config.toml
model = "image captioner"
train_examples = 203450
encoder_head_dim = 64
encoder_fused_qkv = false
decoder_width = 128
decoder_activation = "gelu"
decoder_head_dim = 32
decoder_drop_path = 0.15
decoder_cross_attention_every = 1
eps = 1e-08
alpha = 2
epochs = 2.2
Rows from block 9 of the image encoder of a small image captioner, named by matrix and row number. Rows with one number within an expert belong to one neuron, the router's apart. Each number is 500 + 50 x the weight over its row's rms, rounded and kept within 0 to 999. All counts start at 0. Numbers have three digits each.
After each expert's rows are labels from the 100 images, of 14976, where the router gives the expert most weight on average: "patch colour" is the nearest of a few named colours to the mean colour under the peak; "top examples" is what is common among them. Only what is clearly more common there than usual is listed. The data: photos with spoken descriptions (Open Images, Localized Narratives). In brackets: how many of the 100, against the usual share in percent.
# router: router (encoder.blocks.9.mlp.router.weight, 32x384), inputs 0-127
# up: expert up (encoder.blocks.9.mlp.up, 32x96x384), inputs 0-127
# down: expert down (encoder.blocks.9.mlp.down, 32x384x96, transposed), outputs 0-127

# expert 14
router.14:448366558624437535399525506561463512465518523549581477545501473414521504363409590469528450469504333518480536541517529575484500554547546582567499504545460478409549533540412463524411574499490412539513566499528508501466431489593450484537566516542527481546530443549551495484448493533516535410404517534441460507541547499459406532535511496515497495434471501530437480500455449497522503431504
up.0:500648500396556435628500500500422500500500500555549500440500547557500500592565500500500583500500613417500432436434500500500500408500500439572559500500614500548440500500500500500500500577500570500500410500500500374568591500500552500447417500420430500500500500423419500500500500500500500603626500500500500500422500500500500500426500500500564500579620500500500500428435415500500500560500
down.0:500451500500467500412406500432557450500500477401500377500500500500500500500609500614459462500466475500500396522550632500369500500472500500500459465500500459534500534592551500548551473500611500500546500410544546500418618430500469500500472429500500545500453500456500464447479500545476524500446500500431526595480500500517500538526500465482500500374463474450580423500500453500424500562446
up.1:592587390500571384610500500500608599500500500500397500500500500500603500583500420589500587581585600500577500500500500500500500399500500500500500500500500500592500500500580500500500500571500500500500433500500500500500500500500500500500500422500408500423500609382500577500500500500414500500500500500500500500500387500568500500420418500500500500573500500500569500430500500500500415500500
down.1:430500578500559500500500589500500500572500584558567500500500434500545500549353412386572500500500500500446571500500500500601500500500449500549500500420500413374500428500455454500400500419500553500500500564549406500500350500548500500419500500545550500436500500500500500500500500500500500500500500500454500407500456378500500500500500500606424450500500500418500500500380500423500549433500
up.2:500429638610500500406500500500500500500500575500429500500500500415500574500409500500500416500500397612500571500500602500500500578500500573500500430575407500500500500500500500500500500398500430500500615500594500625434422500564413608578607500586500500500500500568500500591500500500500500432401500500500500500582500500500500580500500500500412500438355500500397500500500581500500402500500
down.2:500500500595446500500500428500438500573500500500500617500413500500617500500430429410500591500500447500500584500436391500568500605445500446500500605500500500500500500500444420500500500425403500500500500572500555500500405500500500500433500564569500500500500500500500500500500500573556433500500500500500429311604500500500565414500500500500500421586500500500500571500445500500500500500587
up.3:440417500591438596403557500546500408467500500597553550500500591426500500423462599448500440416471359548443599500545500500500448571594551563561500500500448545461542451536454500500543500468459386500500500500500542500460500500541500542545565553579626500595549441599500500445500464500500544500454500500500500500537588500459500500571500500539500466440447500500500573500500438500500500405500
down.3:618500500500500500500544342500500455500500500466413500500457575500423410500500500532415581564500534549500500446500500453422500500500500450454533500500500575576464540500500500412449500590450500552500421359387563500500581546452536452544419500447500500500373439500462556500500500455455500545570500453500500500500500500500500500500500500565559500427551500461500671500500500591442554500420
up.4:500571549500563500561500606500500562550500500500500439453500358562611638500552431500554500500500500429546500500445500500500500500440500500500500500500500500456500500435500603548377500500500500441500500604575563437500431450500500500500445500410500367436500500445500500500500500553500500427500500500426500452500403439500500500500500500500548500500572500500500363500401500500500392500500
down.4:650500428482432557544500413451542447467392442500434480559500584500471413481531500557500540468500500500462500541534464457500469519456531500500500480500500614578475557549550500500537500523500500500412450470382534423500589500500500563529481523500541662528403548428500613500500458500500644500500500500500426551500500555500590500574500500479529404408500524521538521580570500562410500500468
patch colour: black (53 vs 10.5)
top examples: text has "holding" (39 vs 16.4); text has "mic" (26 vs 2); text has "guitar" (26 vs 2.2)

# expert 12
router.12:473564490448437541485545494452455495522530456463525513505591454589550533557489492416502595512455613384478433461454475513582505519394477568570576473477563488545460560452466473483514440509493547582497474511544561408453591540465481365558449423486486474492473507502407565403461491510523511610549602512521524501484545540465492473466459586554504448620565531471425461549444433511461496565475
up.0:500426562621500500500500500500500602500500500500657500500500500500500579422500625569588371500500500500500500574500500500431500426500500500579500500576406423500592500561392500500398500500575419500500500564562500442500429500500500419500500581500500394500500500585500393500429500500500500397500433500500500500500500500420408500587500500500562420500500500500500383500426389500500500500500
down.0:401500500569454379630500500450447500500564500500500420500554500619500500435500500436557456437550467428500500455582500540533574500379500553500500500500500580500500500500500500500402540552500563540500591559500500500500500500500594500536407500500500361500605500551451500568581500500500444500462452550553456500500500500500462555457500437425415558500580500500500500394500405500580500500573
up.1:379500500500596417334500500500560500500552500591500580427500500500389500500558596662582382432500500500455500500500500556500500404500572596561500500500500449416427445500400500390435500543578445500557500500500445500500500417500500368500500500500500500500500500623500500500500500500500500500500500500601500500500419500500500500565500500500500500451500421500598500500500500500500500500500
down.1:636459398500478525500500312466500500500500500500500529500500592500418500538500500500500500500500476579482500528500500448500416460466500500500463500533569618590500460500555500500500482500500500541447500500397500467523500587500500500500452500424529662500385440500500500500593500557554573500500500530432464500469513500563500518500552500482570500435500560500500591500618564595500518500454
up.2:500500500500500500500500500500500500500500500500261724500500500500500500500500500500500500500500500824500500500500500500500500500500500500500264500500500500500500500500500500500500500500500500500500500500500500727500500500500500500500500500500500500500500500500500500500500500500500500500500500500500500500500500500500500500500500500500500500500500500500500500500500500500500500500500
down.2:368500500500500500500500686500433500451500597500500452500500500500589636462435500528500446500609451529500500453500500555500585500536500500601544500500500374411500553500500461500431500500582468422566500500624469559500500422500500500500500464500500372500576500604500500500418583530500385500500553543500500500500500500500500542500500547500500606500500447500432500500395434391599500566500
up.3:427500500500500384407500500592500594500500500500653500435500500500500500500500625500500500500500500500431500500500500500500416367500500589500500500549500500500500500646399447342500558554500500595500500500500500375674500500447500359500500500500500500559548500500500500439439500500500549500566429579500500598443500500422443500500500422555500403500500500500556500500500440554500500500500
down.3:646531442450500553500500355500560435569500500500437533568500576500500371533472500500500500500500480500421500500500500500467430500500536500406526500500500500582500500500500552500500459500500500455500436500383500465500500537476500500475500500500578676500383500431500646500500477546500500500500500500470500500500500549587500500556500477500604462449453500541500619500633500500500540426500
up.4:432500533573500424468500609569500587482528524521636531478500500479500609434500593515519412500553454500453553548471477536454451431500556534548500500544427426439520535579436457444425572500564461561500525516544478433561474500520500435470559535500468377525550519541533464460446519524500518459500475529500450566500471533451439542536536483522542428500529482500472408470456456500553500460500
down.4:633500438544472554500576500523534500500331391589500500500443500429538500470500550500476532500465500555425557451500421455500433531500553527500467500542500620500463462500434500406500500620500541552437400500383600500500543531534500500479423567451558500500460545441500531478558445500500589464559478500533424500522500500561566446500458463500532459500584500461472600500632533500500466500500
patch colour: brown (70 vs 33.8)
top examples: text has "wall" (41 vs 20.1); text has "table" (39 vs 12.9); text has "sitting" (38 vs 15.1)

# expert 20
router.20:442559549461416503422527490549469587436586486524491570509496473615509480421576445384512446529531536504466552456578518559492451567525446554587475460516405453438485573485474414498375553529492584506563578467481551478518479446583459415519557550598452499522458564457515480548444528482488560533429538564483522496491415490435418593519547435421460396454446564605486495590484429509607540459539
up.0:500582500408652500500500500414500500386500500500500500500500500590500500653500500500389500500500598500500500500500500500500500500500500500500500500500500500500500500500600500500500500500500634500500500500500500500500595500379500500500500500500500500500500500500500500500500500500500500596592500500500648500500500500500500500500500500500500370500500500500500500500500500500500500500500
down.0:449500500500458579558500650500500500500500533403500500500500445558500666500500500500458500500500500500568500500500561500500590556500434500500500500500414395500424500500500424500500500546500446590500567500646500500585500500500417544563560500500500500449430500500430398500500575692500500500500500541500500500544408448500500500429570596500500548431452500500500365441387500500545500500500
up.1:541519500467452426529500539500450591559524516449594569463500470500500518500575538452553467569544536438455500571441465500449500390460500463535500557526500466471532450543500479448500540545608542523500474500500556398595453476526500337461429539484447437445525598500544449439433589560458456521536428556472384529500500500500478500445548458526556500556577455500500461500462408532451500533545
down.1:327439549470553439475500667472451500500621529452500500500500421500500641581472563456469500542542432457528448530500549500500541452532500500545572500530500387442477500500500500550545544500543561527552583539605500530500453500500473500500500460500425407500568478530500366450452538500532500500500467579437544500500500446463422500500534500500526547539536581500433417500392436399582477566500
up.2:548518489500451456546525572511464541580524536443593566445484450483500569457538553443560500568549489428437525573425467518461485422470510464529500552542500458448550467555481500472500523531586518500533471544520574409556452460536500374492427552500491366464523584500546479443436559563469445500487452520474389500500508481508481500460564475500554533549581469500513466513455425507460481500560
down.2:409500500500529425500528639500388530527601535500573467500432402555560594572500500531536500610500461454500500432398500500537577500564419500556549500500500365500444500500432533500500470500601500500573500536574459500466412461500555397472500500500441500500422500436500429409465561534553392432500465540439500533469527500500380535450466500500500500500500500500500500500386431500529500500556
up.3:500500500500500500500500500500500500500500500500500691500500500500500500500500500500500500721500500500339662500500500500500500500500500500500500500500500500500500500500500500500500500500500500321500500500500500500500500500500500299500500500500296500500500500500500500500500500500500500500295500500500500500500500500500500500500500500500500500500500500500500500645500500500500500500500
down.3:629500500500523584500559380500550500523416407551418556454500580500553364443551500500500500500500500500475500500500453438500475539500500434449436500459500604567500529463500426449500500577500500500444415500500500500570500542500579500566527542500500606500500601500500574526500543470500627490542466500548500473500500569500594424500500553476542463500513527559578607500612537500464500421463
up.4:500434537587453468458456638500500539534575500443561442537500409468547597428459587500500550531562457436540465560452500574456500418463500500500581549546550429405539542532500500500500541500538500535559500580500500500500433500540500436500500500500460347500500500500570500500407538570542451500433500566456430500566500500500461500500500500500500552566537469531468413500425500500500382535500
down.4:614555500415500554500547454500500500500500500500500500643500546500500462464500500500458546500433500539451458500500431500500500500541500466430500591500500601574463537467457500436500500500414590559388500531500541445500568500500540459532500468500500500534500500442570500539500445465500565454500500385500466500500500543458500500552580500500500500467447566500500500500567551576441500467500
patch colour: black (60 vs 10.5)
top examples: text has "lights" (25 vs 7.8)

# expert 15
router.15:511440582602468520413533516392479605491480500499571512536499467475524505400556570479569443528534480526534530590524492494436477430489552489501462517563459505479622445457511445485396553501535466532479521524518532507524357462545512422419539581473513474502538514503552488492485560534482509324479504509487396463566471473487478549574460416497567490477479420518468485547488386573477474465516
up.0:500500596616500500500500598500500500500500634500500586500500500385500500500500581405500413500577393500500500500500500500500500378500500500500500500500387500399650500500500500576500500412615500500500500500620500500500500413500500405500500599500500342500639500500500500500500500585500405407500500500500500500500500500500500588643600500500500500500500500500500354500500409410500500500500
down.0:676500500500425500500576370500500456534500500584500586500446544472540412441500552454435540500447550500439558538500392500500500500500500500451458500544550593559538553500500464409442532625388530585500422500403560500564559556536530500555500500500500602500427500425500565546576434463500610500500500415553500458500500594500579428546500500500596428464552500500500589578634500500455473500500
up.1:448500568596463466500500500442500455500500591446603553500500500411500547500554542374528465500500381500455578568500500500500441467500556500537500468547405500420615544540446500568500500413556426500500500500566567500422500463443500470500601572500500419540628500551500393500500537500500437419452500471416500500500559500437465559627552500500500463500500470500470424500500398402500500372469
down.1:686500441500419551500500407531476526529397500577464582500461542475536433549546500467456543500500500449500550474473399424500500500451500463427500500500500659581500500500545445430457551559381530500419433500342565394539500500500500500500473500500500500500500500409471591500571500476500642500525553426500443500500500547500602454500461500463559453500537535500500595571599529541500500448500
up.2:500439500562500500500500500398500500556500560500597578500500500431557596500570500417622500500500432500432500591500500500500500441500500500500500500500387500500641500500439500568500500500500440500500500500591595500500500430500500436500500572500500372500608500500572398500500500500500432412441500500406500427500500500375500500626559444500500500500564500500500384500500402500500500500500
down.2:500431500500500500500576500500500563500500500500500500430392432579500500500500388500500500500500500500500500500559500500500436500565500500500500500500583500500500569500500386500500561578500568588500500500422556500569500500500500500500596500500434500440500609500441500597500410500442500500417591500593500500500500500500500500500414500414564570500500612569500572500500500362580500433575
up.3:500500559500500448500558500356500500500500555441590584500569500500500500500574558415579500500500500500500500605500500500444500413500500500500436500500425500436650500500551500500500500500614500500500500500500599500500500500500500340500500582500500500500620500500500385500500573500500364427500500500439437428500500421431500500612500500500500500500560427500500444500500324500500500431500
down.3:573500374500614556500500438500500423500549500500500500500500500450500339500500626587500500588500500500500500500500500500565500500562414500500437500500500597559595500500500606500500500500500500500500311500378500500448500500369500500433500581444369500500500500500441570500500418554500500500500500500500500500387500500582571440500422500500500500500567500500500500437500500500500609500500
up.4:500434602597462500466500548398500500500500554431588500557549457441555599434535561418578458500500417500500500584534500532500500430500546500532500500500412500444618500500500468559500500419552433534500500574612546541500432457454500456500573572500500388500578452570554398500461500545500460411422500500421457500542534500411460534595543456500500437500500452500500402567500398500500500433500
down.4:676529448500433500515562405500515474500393500557453573500460539500535426454500550458474546500453522547436500500461404459472439527451500455424450500540500615577500500478471500430461537605427520534432394500373500427541542500500526500475500536500558589500500525436537500500550457472500616476514500438541438476515461569532500458563469500500577439449565485530500562572615500500460456445537
patch colour: white (40 vs 4.3); cyan (32 vs 1)
top examples: text has "sky" (72 vs 24.5)

# expert 31
router.31:480414585599477574488519514535568494533524548526478518514494516454498508322531542523581474467557350540461551518523513524438495528553608472526461500538433494461532486509361521574455552516509344488482551542517494537477421427568511535553594557508545488493578505521547518500510468515468493451449524473496416488571482485499480500548479513481539524492454456559483503537514541495500468470535
up.0:500651444374534445566448500500444500454500500465500500545500500579500500608500410500411540547449593471565455451500500463500540458500457469472500500463553500612415500500618500420500500552500605500500433500462460500587546560500500537430500465447449500462437565469461500534500560500500500601602471542529548555500500500582500500405454500500500500539500540500500500500500500500500500589500
down.0:376500500548500500500500500538446500552500500500500500459500434566500617500500500554500500468561500466500500500500586500500451500500500500500461439500500500419500500500547500500450500446596577568562651500585346577500500575570440500500570500500454415500500500547500440543500500577540500544500500570465500595500500500423424500500574500376429500551392604500500500544500453452600451450558
up.1:500619471389536411596429500457434525484516500450479500528500500560529500583552416481412534582500587484566449478475500464500558399454449450472500500500532500596430516500585468422483527537522605479466458500500461500606500544484479500419485471466400514423467587454483474547500597500500476615591461545516500535500466500562500523401483500500500470547500524519523483527486500500500485601500
down.1:573500500463434500555627362546500500500394412500500500452458500456500431500500540500500500461531547500500500500459352500500458500530500500449475525500500647566500500500500500380500460596500500500407500500365554500531500500500542532529500528475500595500468500500500565500556500500500583500500533500531500419500443556500580420500500523500543412420566500447528599500610500534467500456533
up.2:533624448367500458599500500463440500460500465500500500500500500580536500575535413500438543578500642500500450500463500443500537424465500433500500500500544500625434500500640470410500500578500626500467450500500500500636554580500546500426445457449434500436467581451457500500500573500500529596598460500500500500500440500551500500417462500500500467500550500500500500500500500542467500581500
down.2:500500376500500397500500500415500500420596500500446500410500568555437422500500500500618500500500500612569560500552451593643634500548439500607500500555445431419500599418500500500500500434500500500500426429500500500500500500500500500500500500595500553500500403599500406500412500500500500575500555500500500432500500414500558407440500595500430500500542500500500500403424500500500500578500
up.3:500616415422500438588453500500435500461500470470500500545500500539567500557500457500406500575500547470577500500500500410500500420500500450500500500500566500617428500500641445415500533555500561500500449500447465500617500613540500500414500449500454500439500583456452564500500590500500500614598459556500531500500500500572500500404470500500500500536500543533500500500500500500500500596500
down.3:411426592540500539500407500557500500500570560443500500500557458553500629549459500564500463472562500500500500500548500535438464500557454500500500500576500500500500500500547500533463500500552500575500618541500415500539458500500500500500500531500404387556500500500536412500433572614500500500450500553500500554500500401435408638500500500385500462500401500500500500500417500500578500500500
up.4:500370593638450556365500500500552455500500500500500500500500449500500542398418582500555500414500380500449540552500545564500500560535540565500500535554441500374554500568392500575456500428500406500500571500571460500395458462500442540558562500500552441546500416577554500500500448544550500371367500500461464500500552500433500500595500500500500500464439500500458500500500549500500500433500
down.4:500554444552500500500500332500500500500500500500500406500500550500500500500558500500396417500500500555500544420452540579429500550500500500426500500500500500500500546459500500394500429554500500500500500500425649555543500500500500500406500392500571500500500592360562642500500537453500500557500455500603432500543500585500603537500500431500434416575500500500500574500642440500500540445500
patch colour: cyan (27 vs 1)
top examples: text has "sky" (65 vs 24.5); text has "water" (32 vs 8.1)

# expert 8
router.8:536478490469468483412507524550476526558551480439497439496509470604494515523450489532514541515472556434529429470450486529524575509503403543438546525458552486477456559402484534463523468540500583525527511506527473460506529486522448415616435463481426469503375475467547537497407502529558460552501542592527511491499481487431512469440526550490530524585512510506479443560461583567529495633527
up.1:500500500500500500500500500500500500500500500500500500500500500500500500500500500711358500500500500500500500324500500500500500500500500500324500500500500500500341500500500500500500500500500500500500500500500337500500500500500500694500500500500500500500500500500500500500500500500500500500500500500686500500500500500500500500358500500500500500500500500500500664500500500500500500500500
down.1:416457593459500500500500627500455572500613563500551500500500403500500500500500500500567500500559500500500500500451500500500500500500431500562500500500628500500500500554544608616500500500629500500546500556632397559500500500500500500500582500500500377500592500500500393500443500500500392500500441557500500500437576408561417574436500500500500569500500606500453500500334500500610500500500
up.2:432402589639466538445540500500500500479500539543564500500518500442519588414523587455555431467550419531468548581519554485458443500473580555590433500551434473444595445521452500547450533451500406537475546523566542500483408500529475500500539532525569417500586446580500479471500500549484529410461500500462416500517544500500423527573500459551500500446480462500441446479464421500500520416527
down.2:618543393500453500448546366535557500500380500540432587500526500500500418441500546500463531455452533478453542500500441450462395500500521448438449500500535641552562500500500476399500476606421500500445383500385592431500551500458531500530461543500500618544500536462500565522500500474500500500552500500500500477500467500500606424500500553500500441468558447500552594561609500561419553433500
up.3:526500433435546409500454500500500533500537433423451423500500473590500500546425469619445539529500567500579453423500467535500546463538400457361549500444567500500384552500597500447547500559530621500500500500500394500500563500457500500500458454500420500500422539459500567500500471462500417567500500500552602500500428500500546457424435561474527547555470500500534500500500631500528500591449
down.3:614500387500469524500572389533555466500363500557454564500500558500500404446500532500468500500475534500454500500500432475465436500479540500446500500500535656552546521500500500430500500573405500526406378500378556456547539539500500500523451567500561589562472466454500556529562471454500589476500500450500435479500500500529596407522459500500577435460536467500566610530601500588411526500464
up.4:574579448410570396557467500500500533500500437441463500500500500562463500583500416583427546543500577500582459428500500500500539446557429422392548500445552500573379536500593500400546467566500607500500500500465434500539563500500500500500430454466425500500434571412461541500500500500500439615560500500544570500500465500540553500390466543500532550557500500500551500500500619500500500596500
down.4:500500429591500500421395616500500500500500500500630500463500500500419609595500500500572500500500500500500415500500619500500500500500418627500500500500500500428500500601500500500595500500558500500500563500500500500410500500500500500500500500500500500500500500500618364440433500500500500500500500500500500432411500500500500500500574500641412500500442500500420500406500436500500430500500
up.5:500500500704500500500500500634500500500500500500500619500500500500500500500500500500500373500500500500275632500500500500500500500500500500500500500640372500378500500500500500500373500500500370500500500500500500500500368500500500500500500500500500500500500500500500500500638500500500500357500500500500500500500500500500500500629500500500500370500500500500500500500500500500500500500500
down.5:652500390500460500441557329500500500500500450500440545500500500500557500440500500500500500449500558500500500500558412431500409549500500453450463500500500623500464500500500456500466500500387500534402416500405549392571561580447500500463438500500570602500500500458500563561567500500448500546500500455533500500500430565500619424500422500462500442435500447500500500500600500554500563451420
patch colour: brown (72 vs 33.8)
top examples: text has "wall" (41 vs 20.1); text has "table" (35 vs 12.9)

# expert 11
router.11:512470454491395520409537474484446468527496517434568522449555503506510465529427526401483520469487494401451471476438489505567558547446407509603573518465535500469545636396387550563525454523469505544481493481460549438379527572508489423622469443496464506483438459506476475436464524502614519514522578638510512482465551530408507466566597484550508453592533518463482498505513443558456522548508
up.0:500636500413551417680500460402463500500500500430500500456548500500500500603555421413452500540500600451500500500500500431500500455405500459551500500500500500586458557500561500559550500500500586500500449458500500443500558567404542426422500500459389538500500500500401500459537559500500500588568500500500569539443500500500500500467500500564500457554553500450549500446539407500500500541452
down.0:565500399420500500500421500500500445590333500500500500500500500558500420601500500500500500500409500540500425500405500500500500424500500422381500500500563500500432500500571564500606500500500500500500500566500590500442500544435500500421341500429500500500500430401500406386566500500500500500609500433500450444500500553561500500500500500569500500500500500500500500500540500573421500419500
up.1:500358556617469579382545545488500500485472511500536474533518447475476557366449596541551451432500411538500516566530538565500452548546513530473513500529452500410555483500469513549461511477486423533513587540576510539438452467527500483553528527517556424544515422576542525471482427519500509404408519500500480469552515489418471481578475511487480525461445456500454470519500520532500467441482
down.1:623528439454500561517500442448536438519347462518428521597548565500451396478481500509500474500500527538471500492447440469518509500451517462467500500500500574577508571500531470475545547535397500500419434461410500511500601484508500542478452492500529602532444522437472579485500450427490662467543546477513457513500513553500555477486500470500500451525500500500452581529687550599450491500457
up.2:500371500500500500369609500500500500574417414500500500500500500500394500500500500500500500372500500500416500419500500500587500500500500500500594500417500500500500500414413610500580404500500407500500500500500500500500605500500500402607437500500582500500500500500381500379500370394500500500500500500500500418351500500397500421500500500500566500500597500500599581500592500500500500500500
down.2:500500500500643500500373500500534500433435398500500500500500500500450500500475547553500500574435500500572434500500539500500500410500500554364448569500602428500556403500557567423582404500500608500500541500500451500500500500439500500411437500500500500546500500453500500421500500555579400500500500500500500500500500388500425500500554500500500553500500500500597581500500500500500500500500
up.3:500682500420500500500500500500500500500500500500369500500500500500500500605500351500367500580500579500500552430500500500500500500500500500500500500500500500589406572500580500404500500500500607426500500500500500500500575500500500677500500500500500500500500585427500500603581500500428500579567500430559594500500500566651500500420500500500500500500500587500500500500500571429500500500500
down.3:395500611500432548556566630578500500448500607500500559500500500572617595428579500500500452500500500500500426500570500575500500500546427500599500500500500500459500500432500500615500558451591500500500564500500500500500500500500500500441595500541443500500500545500500500500500500500500500545500401596445500500564500500443500561500500530500500500500500500500500414391343386500581500500500
up.4:518340547619482572383562560475500533481472500538548463518519428487487587382478599550593434451517439543500500567537532549485463512541511534484500510525452500421565459480448500526464500500500421527500589553602500532460431459509481441548519526518545394520541422598540517459471440541500477431426512514500442458543500500412462475589476479500500515476435444500463473530476513571500456476500
down.4:679491425500442552500569375547528480513378446553455583478482568500551431434500540452472500500448500541457530523520445443478448541466500446445445500525500630577523500465500454437500500592402488517433385500395564427543544528500554492555516532456541596500463512477493574534559470475517597500500485455515451500500500570500599423555487519522569427463543500473500593532597513540441500438513
patch colour: brown (71 vs 33.8)
top examples: text has "table" (38 vs 12.9)

# expert 10
router.10:454641514449509482591484517685515519477530492521440475527463458557521516540460446528434517505507566453484507472502538545536559591526460530532522501473539456524374567540513483486482533516470578488529525524573463482559540532563474572615500430527491450475471542514431538541484477506510538637459537532470603550464522525515447506386519538468452508497531601529468482451408584444537479543536
up.0:500500500500500500383500500500406500403500500500500500599500500500500500390500500622500500500500500500600500500500500500500500500500500500370500592500500500500500500500614500335500500500500598612500500500500500500500417500500500500330500500391500500500500500500500500415500500500500500500500500500584414500500500500500500500500342500616658500500500500500500500500500500500500500500500
down.0:500500431500500500457500396500500536436500500500500617458500548566500500500636458475500555500463500500476500500625481384476330529500551452468451411500537592596500500500542470431500519500415547535471390421446500409537571500500500437460500570500561577478450500500500563500545521500500520566574500546537528500431500500469500480500500520500541462461500576543617500560554500541429500422500
up.2:446653500426500500557462500643500451500533500541396500533428500500469500577453427500397538500500529500500500442500500500500586576542459500500500500469544538568336563500552500454500500500450578500500500500500440500566543556548500646500470399500500529500404541446472526534532500500531569614534500500545611575500533531585500500356500558500500500467500575500500547500500585465500500566540
down.2:500500500500630500500500500500500500500398500500500386659500500500500500500367616462580406500500409500500500500500500500500500500628564413500500500427500500500500500500500573500500500500554500500500500580500406500556500500500500500500416388500500433429500500679500500405500500500500564408391500380624429500500500385610500500500342500500500500500500408500500500500500500500676500500395
up.3:500387592598466538417549539445500500500500500467553480523545408500540632422500559500593432500500447539500500588525533500473475500500524500500461500546425500439599442500461500543440500473541446525474564579635536500500409449500500437500558581473500377500553431579536417478500500545528473396447500500462418452530500478425437500612500446500500500500468447500460412554478452540500449452500
down.3:683500423500462559550571388500500500500386451573500547500481544500536415459500524500443500500464564531441562543500399465500453485456500500500500562550500623580500500500500418426500523613431529556426404521370569450564532531519545500479500584500547548500455500440500568500552452468516621484482485500500445500500459565500591500545465414500500411500546500477500548544600500500419500444500
up.4:500500500500500500500500500500500500500500500500375500500500500500375500500500500500500500500500500500500500500500500365500500500500500500500500500500500500500500384500500500500628500500500500500500500500500500500500627500338613500500500500500500500500500500500500500500500500500500500500500500500500500500500500500500500500500500500500500500500500500500613500500500500500500500500500
down.4:500500564403642500500409500500500500500634560500500500500500500500332417610615500556500500500500433500565500500421500500500431500500551500500500500500500500500500548500500500440500500411500426576500579500500500500500500500500500428500500500500500555447500436591500500500500500500416500432500500500500500427500500404500500596500500500500567584500418436500582500500392500570612500500500
up.5:454625500438500523500500500647500431500500469562394431500430500523500500549431424575409543461447500500476500435500500500548571622562463500500500500453546532534371560500500534466500500500431550500500500500500437500539535538561472681544500384500533500532379500465500533550551449500538560588500500500544602549471500558564500500397545500500500500458500601535500550500500615437537500500529
down.5:607500442500477500500500365500535500515364460566465536500500536530500422473534500500457549500454500500500557500552440457450406500453523438430441500577500665584544472500500481432500500575446539520451417429364500459540531544500535500516441532500572569545500500432500500500559500468529547472526522500550479474500464527500583473522449470500542482462536500500553500500598500560435500443471
patch colour: black (42 vs 10.5)
top examples: text has "lights" (26 vs 7.8)